From a checkpoint of a small self-supervised image encoder.
Data: trained on photos with spoken descriptions (Open Images, Localized Narratives), 203450 training examples, 4.7 epochs.
Rows from block 2, named by matrix and row number. Rows with one number belong to one neuron. Each number is 128 + 32 x the weight over its row's rms, rounded and kept within 0 to 255. All counts start at 0. Numbers have three digits each. After the name is the row's rms in percent of the matrix's.
# fc1: MLP up (model.blocks.2.mlp.fc1.weight, 1536x384), inputs 192-383
# fc2: MLP down (model.blocks.2.mlp.fc2.weight, 384x1536, transposed), outputs 192-383
fc1.1100 104:151140121113131138140124115101085155160104137100132159154117102179107096115118128151102099069105081110118128110130132120126102117116208096116129207094123168071140074170114165108174148142072115128176110160172114133070144091130066079152167088128150141106092128101218101107121099080104118128137189139180061101072135109143073129181159089132096140208134148106134154101114106127107158135126127189156125087118036199116149161136075134179105094125091072126180143121184107120042133098119151108139123107175152140087110085095095133120109106118204114177143162126094067137141161163113189135
fc2.1100 113:074124165095143209104119154142157068083094154158108133131125171147076109109152125062139090076146153119140088108108130125156137131113129175199165087124028124124160155099129116206164128137173101097110147114156096142121108113163148179141143190125124129137132107159133148099124104078112139146129172117146089143126112093123099096132105083071110152115140142084076123152124120147131130156126146127118166130154130128110181143155118139131097097081126170102160081134114074074143145114121166172094103196087097129137129147156126156192211117105058113162131081161147165141109096146104188125
fc1.1101 173:144105094128076092118132085124146057143152136146115126127108079131120044098140089148082113131117136143180107150125141193133124106144126135145136096158146138094147095184149108137113123104112114066117071171127102126125118121119158087167135144146200189104157095100150130161103147129110155104101137065161197133120160127163141046106097205108150087144136122119084086116138158062116113109104170134126084145089170112141147144162156149095171145193083045094069136083200173174196136060090131183152190109180162125141137129123091143137126121177134164172105112070117102130157154123149119153
fc2.1101 155:185146149141093157179168119159160152108155115166205121133177130128143175084108057130095147097126161147081154083124149137105087134112086130110151091082145108142115133149097146095127110121165126107100113144088202097129102191072155116129136176188147116187175108165121138165122113180161143161124118132117098154165093131078112127131154121135149153113143123095066105143131150141167114142129118168154113137173197179173110138156115135099100144127108144125083097181136096083105117134159126071068163161082161159162095162124117079074137131169146139133186105133115131105172116177151122139
fc1.1102 132:138132111074091126131157116089080084091150123105098087075170110099121118113151135123090131127149118091139147112099089119165112099092110125147119078191137134127166186070122103157126089056092103102094092163125102082106142122126128061131111110105124171025078172137124145177121120095101103074104152153161081093148169096203118159146104116112137165191098106147072116101079100171069094073135119103079151143167184159052140136134065134135156087114129061104117115087146098129132092098090102108136130111115139162103140156120095115150136131085141125166131099086137102135055120142168161151
fc2.1102 132:101139160140163147090060150161072132076120085116177113055142153133117140121142208129071088149140111142127140153104108139077103121142111140081151109106153129129158077157124135122085107089119131131113065147116139126186132168089120165110107175120187108128109121095131147147133172101149112109143150162126139120122189062175162095105157180151129147127182115151160151082151137132131113162088174081172121175142191099154134108209153131110148097143115121092149136098130076092134198136075164198168135122113151088114085150102084083163112160146118144053136168154096130128173166105111090127
fc1.1103 118:088120119097128076088120143135155133161067116135082155109108089113135137099026174104147112136129124156165135049150066091134104104168059147159155132111150125119139117120086134158139111126122121150163200082116152075072130114117097073176134126146093103137122084184085142118144093072171134106137064169154134170135118205138164132131110120093150137103123151125190096092114092144094093175131146118127168080102173138168093152093112146179129162165099106125065149101124110132142097131088142141147170119141155187129118133088113107182076201129111052121114187104141190162134111180112111131
fc2.1103 119:069092130116133150118084143135129165172095184183166097108136128101158103133128134177134150125140154101138108137148132107155157132108110154135107173141138119213108132175148114096155131064106139134163138124067159104100105163109120110099128155060130191147111134053118146096110126175190172139102140105140123136120107112150103179095089173144142152129138132100113077134151098142169136126120116179109208199113113067088103169087181179138137160149124118075153081120124170129032138124148114116160133121130131122152147135090089140060116193124110081130136122102137130124165153081135146147
fc1.1104 122:183118140168113129132137150159130106115172138131153156119121125108122144123100081117090113163170121165170100140129162107146114142105173103157097201160152041157145135109129109102119117150160179133048130140083139192118154173164205081155106122184076178144127133136140110161140139093157072117127087136144108064125120159136129059172053126107121118195138122180104151101133125108163157089145096126043109096149147177095168152129106119132149107117087132146125128187108127194167171108041146087129141167128148115162129163186144086120104188068080167137075081116151116065121138128151077114
fc2.1104 123:142130120194159149131165137162122114199121101134147168108103150072153154168158168132127152113105111101147087094100166143144121076152147168128094116139104133167153140063132132104190094155119160083131126157128097136180133120168097090167116115178110155129149105184165104119133110084090083122094118068142149096167110113128148147124107120075114096063163089126108101129100064156130186108191164153108106200126134172114170119108158103096127138134080122154175141148131131114138177144144110125124123129094139114145148128127143167198154092071109147205130124175186146132142174102208056131
fc1.1105 054:125098161159169147130146114119140173193110120136108120138143153104094133156033110171078143094125147130106104082145153113123111133163145117108141161153160162114184164142141130077119167117115118074104095153136115090159112100156120094173156150102120169129117118076123069142137133128171085116144124120143110108114170119201078151130101084147136123095120124119131111152117138137049073136082081076161170088162082143169156143161048104188161129123066119128164157162125076129128071130145109109150095165077084150151166170135101098178116146059132152122098145146105094148111108102118133118
fc2.1105 056:131118154120089156170110115069122091142083072140181142130156126110121108104116102102176141142074103129108102130092131125163107155138122113118160108154149151102170120112161191170145094106129145105160098151122088100124104106153147084151075163170142155105054167149126133136122062145065131083075138224062162139099137143099173073109044148128075131201086108076088128087125142132066144086106149106115101087155189110121163142062078160184143209127166065134130189062109162163120143143123148139122162162162167143102103136103110109135121152139090121161143106154158149133080167122105118119
fc1.1106 141:120115125157177131129126124101140170150130162135133096138147090084134179139103084106167139122108151184129164108080093096122168078135142140154135118143131129090156132146191153104137090074075176042092118127137120154203137101098142109133128127123179124053136130108122100097140144133200105161121124193120165126086098146104116155196160074090166092123115134137059117107116131150094119095124124136070109141150091114166105104109126110172089087150092107149146152047104120132061113190118085160067119149131101136168174119148177187180119101125146110115152094125146139117158087142100097088
fc2.1106 124:141153110156091142143128146174114127174127159130112191105192190085118153096164106113177138123103176144153133095123108108130115096141194115161132164097127210154141150106180079143088077114150099085160188147109133126112144165118144099096172082172159156169119177162111125096115107061064068141133099166120126159135121124145084069098148102135129150137123141110173151118153149091132097165176063164136157167153158172076142124131089167111136141149121175109142134103088119110134075140133147055100106203135109159139079134104142092141153116040172137110177091100134115158141152159156164170
fc1.1107 072:061181128093100111065172105106100114133075171126124067088188127125086113141125166182192101138103184066145143096126126182126111110103143192150050130139133070141132128152115159120133173203152097154127128143093141131105160119159160142123174171144093100109104175139209112128128128052084123127147155146124174114125152083143060117165113123138084127123105197139172177107118150157113182135076184097188074103153083073138085094112160129134122139090129160119121170164096058073169144151102119143141157089073133156083104150114116128085105161140117161150148096126121139208127150151126097115
fc2.1107 072:137187147142116158141061128176114141169163165125090144116129135102139132189145034133127118137072104134100143119132138123158114143116144155202136133120095155147121173169156093136134149145121147103178125171131125188129155128080127166175193105050113158111111182118122164118116124136185105129081109143140158097116144055118172083101142094102144143137130124089143142088145067120082133120172096116145144164068173168093128088122131096166174162140144120091122095140181130084142122100160142137115123104108142123108090173135164221150153125174108054096162134094132168084148122126131152116
fc1.1108 103:104067064157107100140178115072136112093156157124122095132152118165098107152138086156123155099118096100146193176179134082098163149110120158177136121172140171112118122195136139121154156116137119127154111113128113158121185142121148112096122164160112147124125171125143137093115098138115140133099098103108131186177135146111146081193170108080090113116138145174132153128136151131175118131165153084101177083112129127122143111123105145090107158111093124124162176128123125103134115135115126216082144110096126133128142200148135115115090071158102085147115121146103145108154173100136186156
fc2.1108 108:107077143090169175166111091126156120136113116089136055110146167104170131122115099135163154145130152125142148119108143098167074156137139123143120109149097175120109137160118112150132113175114096172121155077174131120146137164153104150139120155126123125125134112144108135112128091161147148131092121100119091148090188124096144094137205108113142104146170135154123157106078102066079171129122147142140122062114151143110111187131138111187111177076135126124128106098119187139153149145112120095180177171157082163133131169078222061143155152149102171086170029148141092116188101144107132091
fc1.1109 087:118143147125116127074167121097144097138148177125120138140110169161112115156138169156137154143126113144117129166081143132091134125108166098217155091100154092104191151172088165112152139109140087142176158157140185209078124152100087197137123159081088084146168069091134124129145098123091143148144110084153085135076145127095160158111214094098175096098097133073098146097131129123150147143160064137150058153131092160083109134123213099119103067115090163147119133106099186118117151090091087169096114127116153115147114089059162137134150057150163116189150129103134091079143120043081093128
fc2.1109 096:121107140168130082123183130171131098081174182118115162060167195102134205180158088111110210126114030145097111116103174172119094123109121071114139095167159171103152114115118173124086159125139167120153116115151184169149121076153121193146155092133132184145114102125096147132102145074155143223174152045106125114146177177162117127114132096151185103123108110150084105148106130205107109098137138086098139126116148143079141149124173134173065137116132128142156126125124132112161182171152159129122079145090159117119204209081073123123158123109171163091159161103167130099115143172132178197
fc1.1110 108:171148139127119164130107082111152116138128209116123103131178170108189125142110142187127152091130114132083073136136156128157142132137137107049191153131097151136124148151139118153084124128108147119169123073139088139153128069093098155100138149054127126108133102080075118192160132086120114074109195110089153144102130088111131120066117155164022107113066159122100144081102117136157169116146174098159104105165154152076155128134175130153196132134149127161163103163082144092178067176120114101127162194153160114182106138129175138112172118119078124085122098185085126070192132161166203157
fc2.1110 107:085132126133178166148127126106154086122130084164107123182154100156116109160148185117174133100135056052164098154117146120150155138132070074153045107156173148166138142145133126145105148114175087180117094144168171182066083094122109136143093096168134165150136192084133212157117144119092150143100166120172119179198097107108139065139146072145094113111168093098122111119121152139121099118061055146115160125128105156090159146095120140149084160122190081114170179113137185155123116136114084089146191172127129180107141063162163126119075088175077132109150130156137147182098119116097100193
fc1.1111 070:121065077143209109113137136123101163171159099144166148143126149126095093144132159128087118150113087150134096149115096135108196080125054136161077112141164160157137150148093153158203149130085144122140113081140150157173135238169147126116132145140132105132104111196095093101121080199097147146142117132202093069131153096149143141087127201119197123132110171103107128113116105134151135092115060110139122079130083124105127100106152189117138125135093142068145165154157098108149074100110112052111081151160100125131142144105132202078163138184126120085154212105156113133142083131083044149
fc2.1111 072:157152112168139118158116129100164095130143120059093151144092158069108135113117086100124060143159133120078147179164105124196113140140114141108131152111130148067072122171167116089130156176128136091139097158093138129137119074123120219100123077148058132157110116099117188163120198125150144092127112131153110147131073089084147121100172159136133119111192152143148108123079172095151130177145113109101111074178158088137100135184148133099133187052119097209167013093141085125107115076139115174125174105075121176103142110115089060130126126125089119080152179152108173156158104128081162119
fc1.1112 074:127152141132094095103161129124091110135142166166147159130156125088124079131150166140059101077133148136161088120206122101116055090145181089122095147194178170172143109090103160088120100174181097126161166109129056105123115136132145123123168133095220101127104108167064114137191119126140108195058149117102125138153174109161147156022100133071117110111130104119099126141163147069137084097144114135117115131114160140130141045113118101112095127111104087155108170125125106118092152109118118105170156148114121144104093122112134147112120152079108076136102115145130120111077121128115094102
fc2.1112 074:130159148119077170161114180088110111152195104101166155109144116123190144126126211100122139152113093145119131172148142187158131214177114140158151126166130179121137091109128124078108190091113126101094138117134114113154185114101124116132103116165149164065108164100157149141140161170137138124110077103073111086211168175162127159102120158125115142094150098174145149092039109071150132137146065225089125104177144135124164123081112115063114095101105168149101175176170158138137122171107139095104099088130125152134067084110152089171041119079149115169173141140052109063051164198129077124
fc1.1113 025:144105037060109162161158101147146128099024105135188135162134089169125107083132117095091134132087127153103098159180156137091133104064120131073141110156091125153109174101169172098092152109136088168124099141081150044112108151146142089162174130106127166101129134112116074106074112126142151120085114112140124147154137146158122113123101136193108100146130159142122205167098171164093117148115165112159133113148108114140106151095081136147176093139142105192117115131056115104104126124145105189156109152147077112090188112070085233117131100130109129160149126147133105106169123107110119093
fc2.1113 026:144165157159163135094078103098122157140121145147153158160111117102091118148131088134196140121171138117121145093095126185158146131163138090170136087125134115084155107107091094084134127116114195121062183081121098151110158117128149233141082135175082148149092111149125216145106134151087134171142157068130143097155151070068157121155149133138141127122095112126150089101128095122170088101100134107158135121104208092136057129103198100111104116112128179030106135095122092138156189155089090120057133101090160120165119100107075082139101184104149095065102112097120148154104143150158169142
fc1.1114 126:145134112152131140159109114117112105123146099124135110113120136151132136140079124142136105120093131181147095124117058141106072108108151099119196201193169153109170082116177157109186126131124107129170167130124171147190171211098146110123143101129117117130082091134093147128115083185153115199116168128097134195125073124165126165134082118147153190104119155084081066211080195152101145107099126170138148173113099116168161148160119154118092130098147082111090155077152110160106093096113129114105104177088105152127188078165123139093056083140140081105162140153134125098113133073134139133
fc2.1114 126:121104143107100114137164063168099151073148141150140099199034133085166114157146166196157155167122143144075128098158142167135080085136079152121120100117111144103128059191137195089169199110192094149148113124144139153131134086116092126106134127115162143140118163137118163103149158133148149116143124072095143177172194132184161098151150038143154127143128090139080111076109189086113145165156140180118161062134143158111146096131105175162105118142112102178118134087128163117134142120137083173074154150079145150109095136112111147147130178124136103127168122095162104099127112180142168095
fc1.1115 081:057103136103090131157168071143099130179128131141138118124138097084158136119161079095137103073086110156092124116099080106130179128149108128127133092082066160145037140123122134173119095179077096131084154155107119081123124152080193077142100171078177103155179133144111161153155120126126143152080144151156181157160125136191120116139168072075135122215151048087126162150120112097124145172099178119133145110122094107126115081091118134104135120090169174178097120179108194095154096140167154163128217073155123117107102090126170182117162102107195083135155142133142141089163097085131121041
fc2.1115 080:158112142168136120112136158147047138120127138106193118140121158097148154113133148143131179126127102075120177106132159142088080200137199134179085112193206086141174161123125137109116127204173172144137112132053131120104100156100094152121147049135159124109088100119155107069063134117112107075169181130153078131142184084115119140178162150176165133120174117122090170149141064181178125115103144134118125155167177142090134100128144155102161116140105143082146093090122167092137160136170131132192110151083149120169048081156110120147156161152072099131104108091094115133108166158122164155
fc1.1116 126:073168108168137158105217154141130125077062175111078143113125107163130137110131138065104083155081116161227135110155144113167097133139136175165139117068128103098133147125177107184114159131151142116112134157163109134110151078133079086111177186181119131123144119094183149135137170129186150122105072158152150152149115070094131077161127146143139132116117142182120084138181136154097140115116181131202096159087094131146159090109132092170164060076140067073130115062170115091131172150090167109134106181129107100174157160108130085120094143183183141076136080101067144081153134157146117111
fc2.1116 133:160132075080132113103098148139170107174113125108147111127129099145183109128118110184126141041242174121135146108153139162138086081110128124109104116130104125096133109118128102179162109083186103107135134091114113095109180107118124141142121108057123148138104188113135140099160146127187070122101150115142139134122129093104127082151116149126174142126115117085114056094153133108123119162082170147117058111112136147146118155127083130152028159127153135184170107150138114119187087186139158099073163055152145110137116116107085097087152123124174140082183108155094102167197157102178181097
fc1.1117 077:095085122105147156173188103112143104126114142125132100129118083104138148126183100079077145111129112126111110078092114151070145126075134132141095107107104131097147117110151109122135125126084155114099114178107154119129156188150166101113126142092143106136108164149141138136109168112128191141101126144087076095221103101125128056110171114101118143135148181146097104121089161176110167174178120131142150132111106136155095093146119152117123102053018155138105104137112127110136172107133115127138114140083105077130059070166184144146133142156165136182188116143103148124119072144114209112
fc2.1117 079:113150123085139145117139110114121099131127114084121216141154087116090125106130122073174178106116123147076172165108117102130117191079106143130156091105169082123117093090061108127156141128123156132078136080156117106101132062092099130129120165111125174104148141129110177091156168124133073069087166119100120109087155139154119131142154089179138169194084097131149084134161167162126133112086144129007098112151067191112197099118170134165154114107116085138090131097119152114087145088106091136183106136083146116136131093126122155108129098240041123115127156137137167165186086101146131118
fc1.1118 096:076128155124143111122060086134123112168146158114158131147109129079128139106120114104139139106164080154129122077142159132098124152166160108103154140160169169127181111149148135156077077137124080132145050180144135116105148121131122085146061144169108163153211109135101155092137065112067096165140116138142144070133137122127111108083167134126101128115093068132154095128177117104127140137083127084139127165141104121077211097139157172095079135115134123111160086108075109146094170092136116146136183155183126087113117083141171114091099060156160154138082176073126210129118155119168212117
fc2.1118 104:159155132183119131132150141156101122113121131087130113081100167149138173153107125143170140184113134150144083237066090152158128078104206185104163134146155179112107113133132092077091096080080095144140098092125098135141050120133143143162140154086122079141141122104083083126119192050154145169104154086199104173087142068104175113113057147131141080182177147122150101122107140174146134219140102152081080130097133108118088099198110104117145155152118094158167071083158101092121156137077128093180131119140177135102099181135118199141135135092138166124116178150175099110092136173129124105
fc1.1119 053:150066146102120118089160106122184128096111161166118091172094126119118178111111085185133169100142104144098160144152144123184146076151089144171168094152133109142049123157139151130113124094088091068131163109116120153209113126119146175160077111092188147122160144071141115120155133099140154080186095182120179141154071159079169085146138111093140071098123150117089092186149143098110093151133136115077110131100096121120099089170124147123115174115142100099172183082152055112119129146082111192125140133102109161169109149116142149172116165172097184128095105131116129109150101143107146117
fc2.1119 062:167173144148151106197076164090127095152162113127115091126120141178125130079117160119147140157185145134106119117122188111065168135192134197139110115134115136085101167129154136141119129145068167088137164183134052162117073205101141152092123128125086102107116037107136157119159096162111084175138134157145113096149129129085134168153159132151130121126153146103094141067120138142136149152076143125144060139134126181185149199170077139103143126160096117119099141084099130148139118102109125119160173129146142078133153118176116128195162128096127105119130122146098153068152097148124194074
fc1.1120 046:113096122089175103142177135093157091152150136170103186160132099140188149111137120148122112174142119095153097124086169164105072095137126190158138110092076078136112133118088142120098148120106163095090080123138184050103114084129106129120204133139168100136133136132155076164120127212107104112121115173159119145204156144106116115118111184139120167107123111107118137095049174202090155137119081163128152099167091124171128170167086125124062131108141137084047128069147111114151100112140170129132125134207117157127153139087050144171129127115082080151102187107153116145103093128171098106
fc2.1120 046:135150137123145163101134136069110126239108201075053091076150124160147103152152105136157162159089040166176146116142165110148123070103129155079100101093132140180156188131075141140097116086134161138164115115174163175137116171112168156067215157099141105140155187067102122041137132175149156094160139123153122147083117146138146160122094121113140131103140207058156117102108181142105096125118139076095168110124130036165133046084144089084113119081116113130079138135131138154134148124062096109104112141170157135112135096108129118138132143156057146069156100172120106170095134150112085121
fc1.1121 071:135131155148141117082129092089095142161112113149124108132116114114127102128071151137123150171151162071093139145145179213150100103139136120156111154144089131107179086120098081129101149157190063140124128147123164134170050078179140178153190150184127000172086166108143129138142135146162072149134142162140103163095167183195159149094135128195110123120104137049130083143110157122171120046157131178157117136123091113105104156135107136108113141147101109124093225180119122117123102176159145126139171183141117154144110117136068069133125080164132143160128164127100125176106134179105092059
fc2.1121 074:202163089132143072150135139196166120158137161117119122143138052159149157127108145082204147107158066150122126121138110146156157163159083132178080134117108143177080110155107150120155187140111139045124149093190131108111162152153151116179157129152124177070177115098068104085109129114131155080174117142093110132139111113046154123111081120159130134122099130130084127124146086121077102159155121062112147119175081149128164138116156167113131158118129094132120130117114144139080111068140061140114114099083061150078150103144120148106110153098092195091134102142148147214075132176113113154
fc1.1122 058:111054090125164141134065102146152122117132173075141117049128115074104104157144120125112140120135107165115083183064072163134210197172172129101113100194120129184081139183119136179171141114072149160162122136082125164152161125154104126112093090141118067050105099118122133186179091133139139144135139142116166153059156130111169135146135192136126145084170194167097150142170085113125130059163147084146169108123148122038065110124123188126182104091087091086100138156215110140169091112132114130089127103156116084085132076134136064137096075169143125104089176154087081166181133135066134108
fc2.1122 056:132066127081148137115084148155159046122174204097148150162128095153112084125150092108125150181132103126108196117145110106123121132158098152119131111145177160083093073089200160111098075124127147113155122133102108147117147175124104114186089098126148120111101132126103167095110082132148099123104115066110130090151118147145150117088120143168188143162160172218108094118129091118125102149110136119142118109136138093093145189092169130122081108124134118155121067181121161144122147102148156158124141172145103152113129108140150086101172114182118131121088085179093076159207116153116093112
fc1.1123 102:133108141160060084137127137153173163140125102156064062171166134148149086212103130175102145112084085142156163144118103116149080154123141154081140147103116114095150139160099125107115184124098152173180178116172093179149133087109102125200124136084095087088088099148150107099144104170195163128142162065097104094189148105119149152090118041042132140090147145124125130145121088125111132141158164125107173128137101144115160147064076087104130119123156113126126094152162142200057129112146172172158190161142134110086119172130114101075129171069168134106088055185114158170158134136152135117
fc2.1123 104:156156102140144161119108143110116134143087119155129157104064088109131146138110160180110111080138158177139097078133135155064203150166072071123102100154102094164116122117120117141114121153118120118127137083079118150109121205117119119147102169158123147014051095155162118122122154112141165093149146125144100179134156071053137112115034151097132089078196174103103139087162152118088130127128129168079125136161183126049129115115116114120124160099148112086108077170156127115146117139144113134168097188127109153118118146096123090218128127141131165117100104111102125121142077060139095108
fc1.1124 086:132127157138104149072140135161151109147169132153078173158070074155137118168094145107138086129080144126114161145198148152142110129127136106168096161119132143188181144168120057120068130149122180136129100092112178108115169131103106111089141096107189153130140162062162160153141130161153130134118130114136118145123138080159077150126161234056173107095048114174118077098163083091118167141103162163094180103127116217106155131130141110180097087190158106181153128129087074175137144163090120161100151122173127175163128149132129132125119109127111140143093116089146091160126082154140154110
fc2.1124 087:134122145154207139103151145145072134154104188092082132135144164117110108104155120133172124143082106185149039105157186106147137074182140102104124179092098137094110127143122162121053137118178146124130116149124112115143133110136084111133156093134171154103165137147131139090159124116087159152092144056122106114120117148112188191103135143111090151154121135105095117185131136116145052132157167147184145125182162088078098163144130130118142093115117169099088084114196102122069143110140183092136155138158096119087099136102137110083133114149151073134166138135099189095165159066091109115
fc1.1125 092:160171187126080141112155166112140245159127108084144116149058129104116150134096117097160103107089106166077114105043172101074147112135130117141095145098158096100102162126102135141112172140108100090131080164159136127133159113128181100080138114139155118149116112126129171157152170158108087121111068147130096131111218111105115079079120073143169156125142150177114153123094150058173090153133121116100107142093190089193122172151145118142099145158193103068049167157168098136146090169104103137094170063085140146133149070161124063125114110129146193137137094110099165138120126042123110166
fc2.1125 095:146132125080119124161132195125141108127116120108095079115134110127127097088148158116111093134086105104215123163111165177129070150118116104129147211167157086154116149131145114151144129119126147134167145077080145164057092173123112129119132107141127125124149147094124056169117178116086121100160064138135071117137146104121159162095142131100107184141081163141147132173116137122119201148148187164105119048143155166127134120096067075090162139145111170131076210107086110182186101122073153099148120178218136122114196132088137137184156123124126127142115098148047167160086127129075156138
fc1.1126 113:131121090119117146073112167103179116141150090152107133112131057124112116168123115135121052120101178136144107106132103178081119122142134106148139094097167106129206113074131114113158131168095099076094160170130104154123114163155123127099182132147090113102072154139144101147172128158113071169126121079079058157176164119111115153151084095058149141130114136173103096097128190179135133121086116108139189081074146119183173173141091149151092128106128134073118069149120108144078163119156140108097106144156121059096184070155096094148122103114139179109107128098112157144182118120112123143
fc2.1126 120:168129175118160142098107144206122151130108115153087141127121162117209095095148148157113125074123090123161150159072137108184140122100156091054196116121144120125128169199098111137088180123168157180151068072168113127144125127088142087112158147080149136145203144090097096143174165095139145143105121100135136126115140119138161121136087110130131129075132127088136137156105157168105125151146115113141111121138084080111131091161103140153123135108059137099147179152120190169076152179104098113129089139097080130100123083094097177137136102129110145167175095164134189140132121159126143149
fc1.1127 049:103129158065140100106097131123121099151083158148108136101114088156124090063128123085128103103167130113195108144115089133152069173166142096107141123104079128120129109106134121140105175120119180112135091074073148113113061116189097092091107147049160152113176103140118129121125137101126140160196200171146131166074067101133134126168095123098135116154164157159163102130075092142156153141122136119083092148208149084137156142134109135164081121071125137100092131128112140149102108104107075116113122101111116123106137141178120124211136155187096123161125142175127103131077107100122097207
fc2.1127 055:130090105095148125127104064100097138162166131199178123117130137130172106182170140137156091156109118161118151186117111153106112152115110147133163086185117107135152092087122145117116115132097037151110221132148131107131182150131082177135154146134133148130109119129119152112184072141151142177077018055152106070117153099120125076130172106115129177120192128099122052074165181138112107108105072067168145095082118121135131104148124130122119139108105090096161090107118155196128197184091148118110156167193120127105078122158115163164151151166144173131120079125188085161164190127143069139
fc1.1128 100:113144170076144075100098123157164153111166182131174086104153126120126156132142162143086157114183197120141082129117112080107126128182148137152146107167125095084142084142141143185124090151098130101148106132121126105168090084151121091132128108112126047085116136135096113160141183141206143134098104186099062095129149087140105114139197120120075128140128141116143131093141110134075161134141137147073134098177148068169131151139121195178114128122119104137163116085153119150135100110103150081092140078134136146077118156149149105142095133117119099187121213158188087127161095087166125135
fc2.1128 106:157123129094067110210064109080087142146132135129076123124117073122100139104107122152134132125111187142125198145126148154168169158152153152090142078153101071147170176153127154119082123161086081189124141120109107140142113167111081175061134139079156079203118129094102131182161119128158110134176118120142132138117149140115101166080180117086185121151114133083111089056123146108127127149128131137126130144105126181162207126141147128117083079129090104071116135134123072108127100142105192088167144131164108137087115136156175156211110151097082138099123164118179103113149108089115054185
fc1.1129 087:149144120175126103190123073151196140153149086077110112126068136116119138108145138128104124165104138101179024081128142151040156135169126134141161164116183162139108088171121119147108134123161169111176122147192117189096123084135132151125088130109130156066090179055133139074131127067113150082082148127107143074132152134136154134089167168099166091100126142127116108118102146110141086169079125079133119108075114186157135159111112134203081080098131149167135180117073136109081153094103139165127164134137105107117144106109131147114124120130118142118122138116107106146206079150152107112
fc2.1129 087:189173101094174120166124093178135221149150182148075163168135150134087100072148115130144124127126122137116158168165111083113121127167139037124050090141146129106133063134079150197124169161105135151152158094098146078107069149135110123081128150073127145075115139119153073122182106104133155198098160155113143163137147122051176097101155163142169087135152112129146085100154127149121116099164121107073129067122156129161173132131115133075150161197160123134108160159164130156138139187137123094161070164140128156119170166041128138151152105192095131139175106122125120137146168151162134137
fc1.1130 102:103096191191071085185163149103162100163115135139100121122077131195071106111114082185171119099178143133151125108108143124172138120077119137130175139141126116073123143159139173148047121076117136117089190226171130186123155111107122115157125108052116163161166151095064154094131123102082148113133163151157174097170095194138146137117147120097107084138146163095189122119147134101108091116067088130148089119109158101128120123155104145110106116080164064144127112064157127102084090096129126163109096130141076108128120212141047102136128187085102147165106078103166037105113135138172128079
fc2.1130 104:083132081088139130139109158132167103128092102174096132076172116157134224068150126149131146063109145112091126170134173120116103109168196181130074099115124122161141136136160120123162107091134129143145131110134104140142078154105133144136175115128102053160164110160123115142116219073097129054049082114154061121118076104136138128115111154121123132124176102154117079094078108160156163105150121147132166177147158184159114153130105192142053211112086143177162141152150148140100133156079104116150152172157140064078080129129163120197062131154084137180172121170125198149161132073096162140
fc1.1131 128:068182166107137139103061111112117090085090118103107081067187137111092071094177116137107082099053090166161105166124129119162112115174168144112105130167178128109164118103161119153093144133123158152155041113138112107143098147087127126140102216130122151133128161121169150111095129128135090101112169102126162098148141126133182136153183173146166101098118110073150064118117171067139092114081164087141108138103142164095133073138162117105132116165108162064148121136161136131166106125154095148124119166145151148162157163197141166111146150131122091145168067131117075092139061115126081109
fc2.1131 122:112102097116117127207128121142134140053095163186133124171092090087188132151144080141150095172101132138158170090136173146146132106143148101113162144141114138147160120119088072124178091152171130116102153092134118153163162151139122136111112150169204092155122137115104086204089123116137086086197124128203088162105113110101099082154122169156177080175160092101094128218171106093139114138174139158103145152146135156170088214107121147129162125124114117119107159131152145125119119157083116144115144106108128141178155119081098157112110170114182179088103086123094144079134143147182127077
fc1.1132 076:133088159092128093138072152133027066087064108137157132065083146125166113084149128050141203126171144174156163154125128152079145108195152162088155125119122111159161113114120146119143153075165118149156120153089090118145105124106144148076108121093152143103117098165078096162051115129137104152126175185141210127158123150119130126103152117099096138091158134067146167128115174108100108114150147145154151114065082132128155151144064117163162095141142150079095115143125114174174103115090167128114129110128121094111170169115177166107149169138105112062161167073155082044155156151093206158
fc2.1132 078:146145141141110167064080126114100094098156150133068100103108079169116121130071187094137150158116187060112180101110164178148145140136130147116115197117165080164147110185172120158164108131123096124162128130138086088130119131129112125146083167120092095091102145088100198092116151204158155091125103137110142101126116165127114127067088087107126096153164133120160070113153125126081113138117065140072118128144170150111102147067149139123186088113078169158146135110110124092096096106138072081142097125081098139082088136168188134134067096092171096128079127071113105120105033109153110107
fc1.1133 140:129129118112152139079081138152088132095170124102164160146124115144119132100143141125111169099123149150128096101099161062149071089210111149096091131172149187113141076194166099134122166121119098116123096173096084093122099094097070169181123085092147168122114109126097120159120141101053158152146155090114157138170148099153045146156089110122161175213079117136091073116146122083067180126123127131162177086144112100135095150082179150092148133165068148222105132091109092134138135176102092169129165140085140166112116114098137143112116064134158105106161143171057096112114108177142091162
fc2.1133 144:133146156130156068146161126133159124068174116141148118167088132120062125122162151067179166119132115061126133099147163152154140140095069104160064099110066137141144136126157104150203147160159149065086121131173080144122072133143128089160139136129139145229144112068145145083171076172133093084150130123096071135121114131120106115124129105118142087155150160108143117160075096174172124148130113146135149163108173159155178163167108140058080132089085099145104150133168134139093184144134106084129155137158146003086142190134162097116114134113123160146160077178149142107135115171136116086
fc1.1134 072:172174082161084127109141098133065086075200135133096158136159116185141170120113128204102113131148093095140107161178075085065143124156183161128136120130143144073133134123086074080073099155157112083169144150167203109147074099101120129073150150125146108146134166105134126051113121151125109133153153117154189148089153121106151080060091156086113109126084145165107111071129159187110180091108120127120152140167118150110095148121159138161087171099128099138089199131108107085142159131145132107088132126106105067073183125104158076088099133157140108125114132087111152111149124157093051118
fc2.1134 082:156145147161145096096166102164190089154164097106124082119124139170110200131134106138204116163091147166135113152119189175152191076106093152169175135096077171108097161132108166182130100152127177086141115095109097116131139112176115123130152146132139112140165122144092153152121118082113137126184216131141083174195113100124167080146105161114121130061074161113168244128147086104121096086153099115141102106072104152102130084170137089113135113124123129105194125103123122132155106069048126115108153124063129080087138138111108179167146184133125092100124073017146140118088136170172131151
fc1.1135 036:158119144173116087173154129172134095105113119140122114156157120091154134134153125148161127121138129122080150148137090109152130100115116138159142177074099168059160162140065168159076147097126121124141176190090159110131163087143136079108157082108042160141161060151129099082109092159156151127121164108100116155135161142119125118086117111052173129141074129130112099163098091161051101145113133126128064171119119173097104137122124178104100137089147117163089126136073192215099147102116102151119088183130104121091207145107122146144072119064164102149072112148088163127133079107109119172
fc2.1135 034:162090175143092123091125153126102135109168099152197123177143101092094187115113091158115129121170129153093131091150136124090146009210155128157144148117196124142098173108174111140086080125084108145135117073082135133125100170156105174225121106116102050144118168097122143160091099056137186162155158102127092161133119108089130103113111100158089179117080114090072170104096091135091198178120135115147215123210107127125104143108134077154127054142072106122139098133090133171141114145164158097136138153150134132150145207078138091094111157117150150119090167096157093122135107133119101152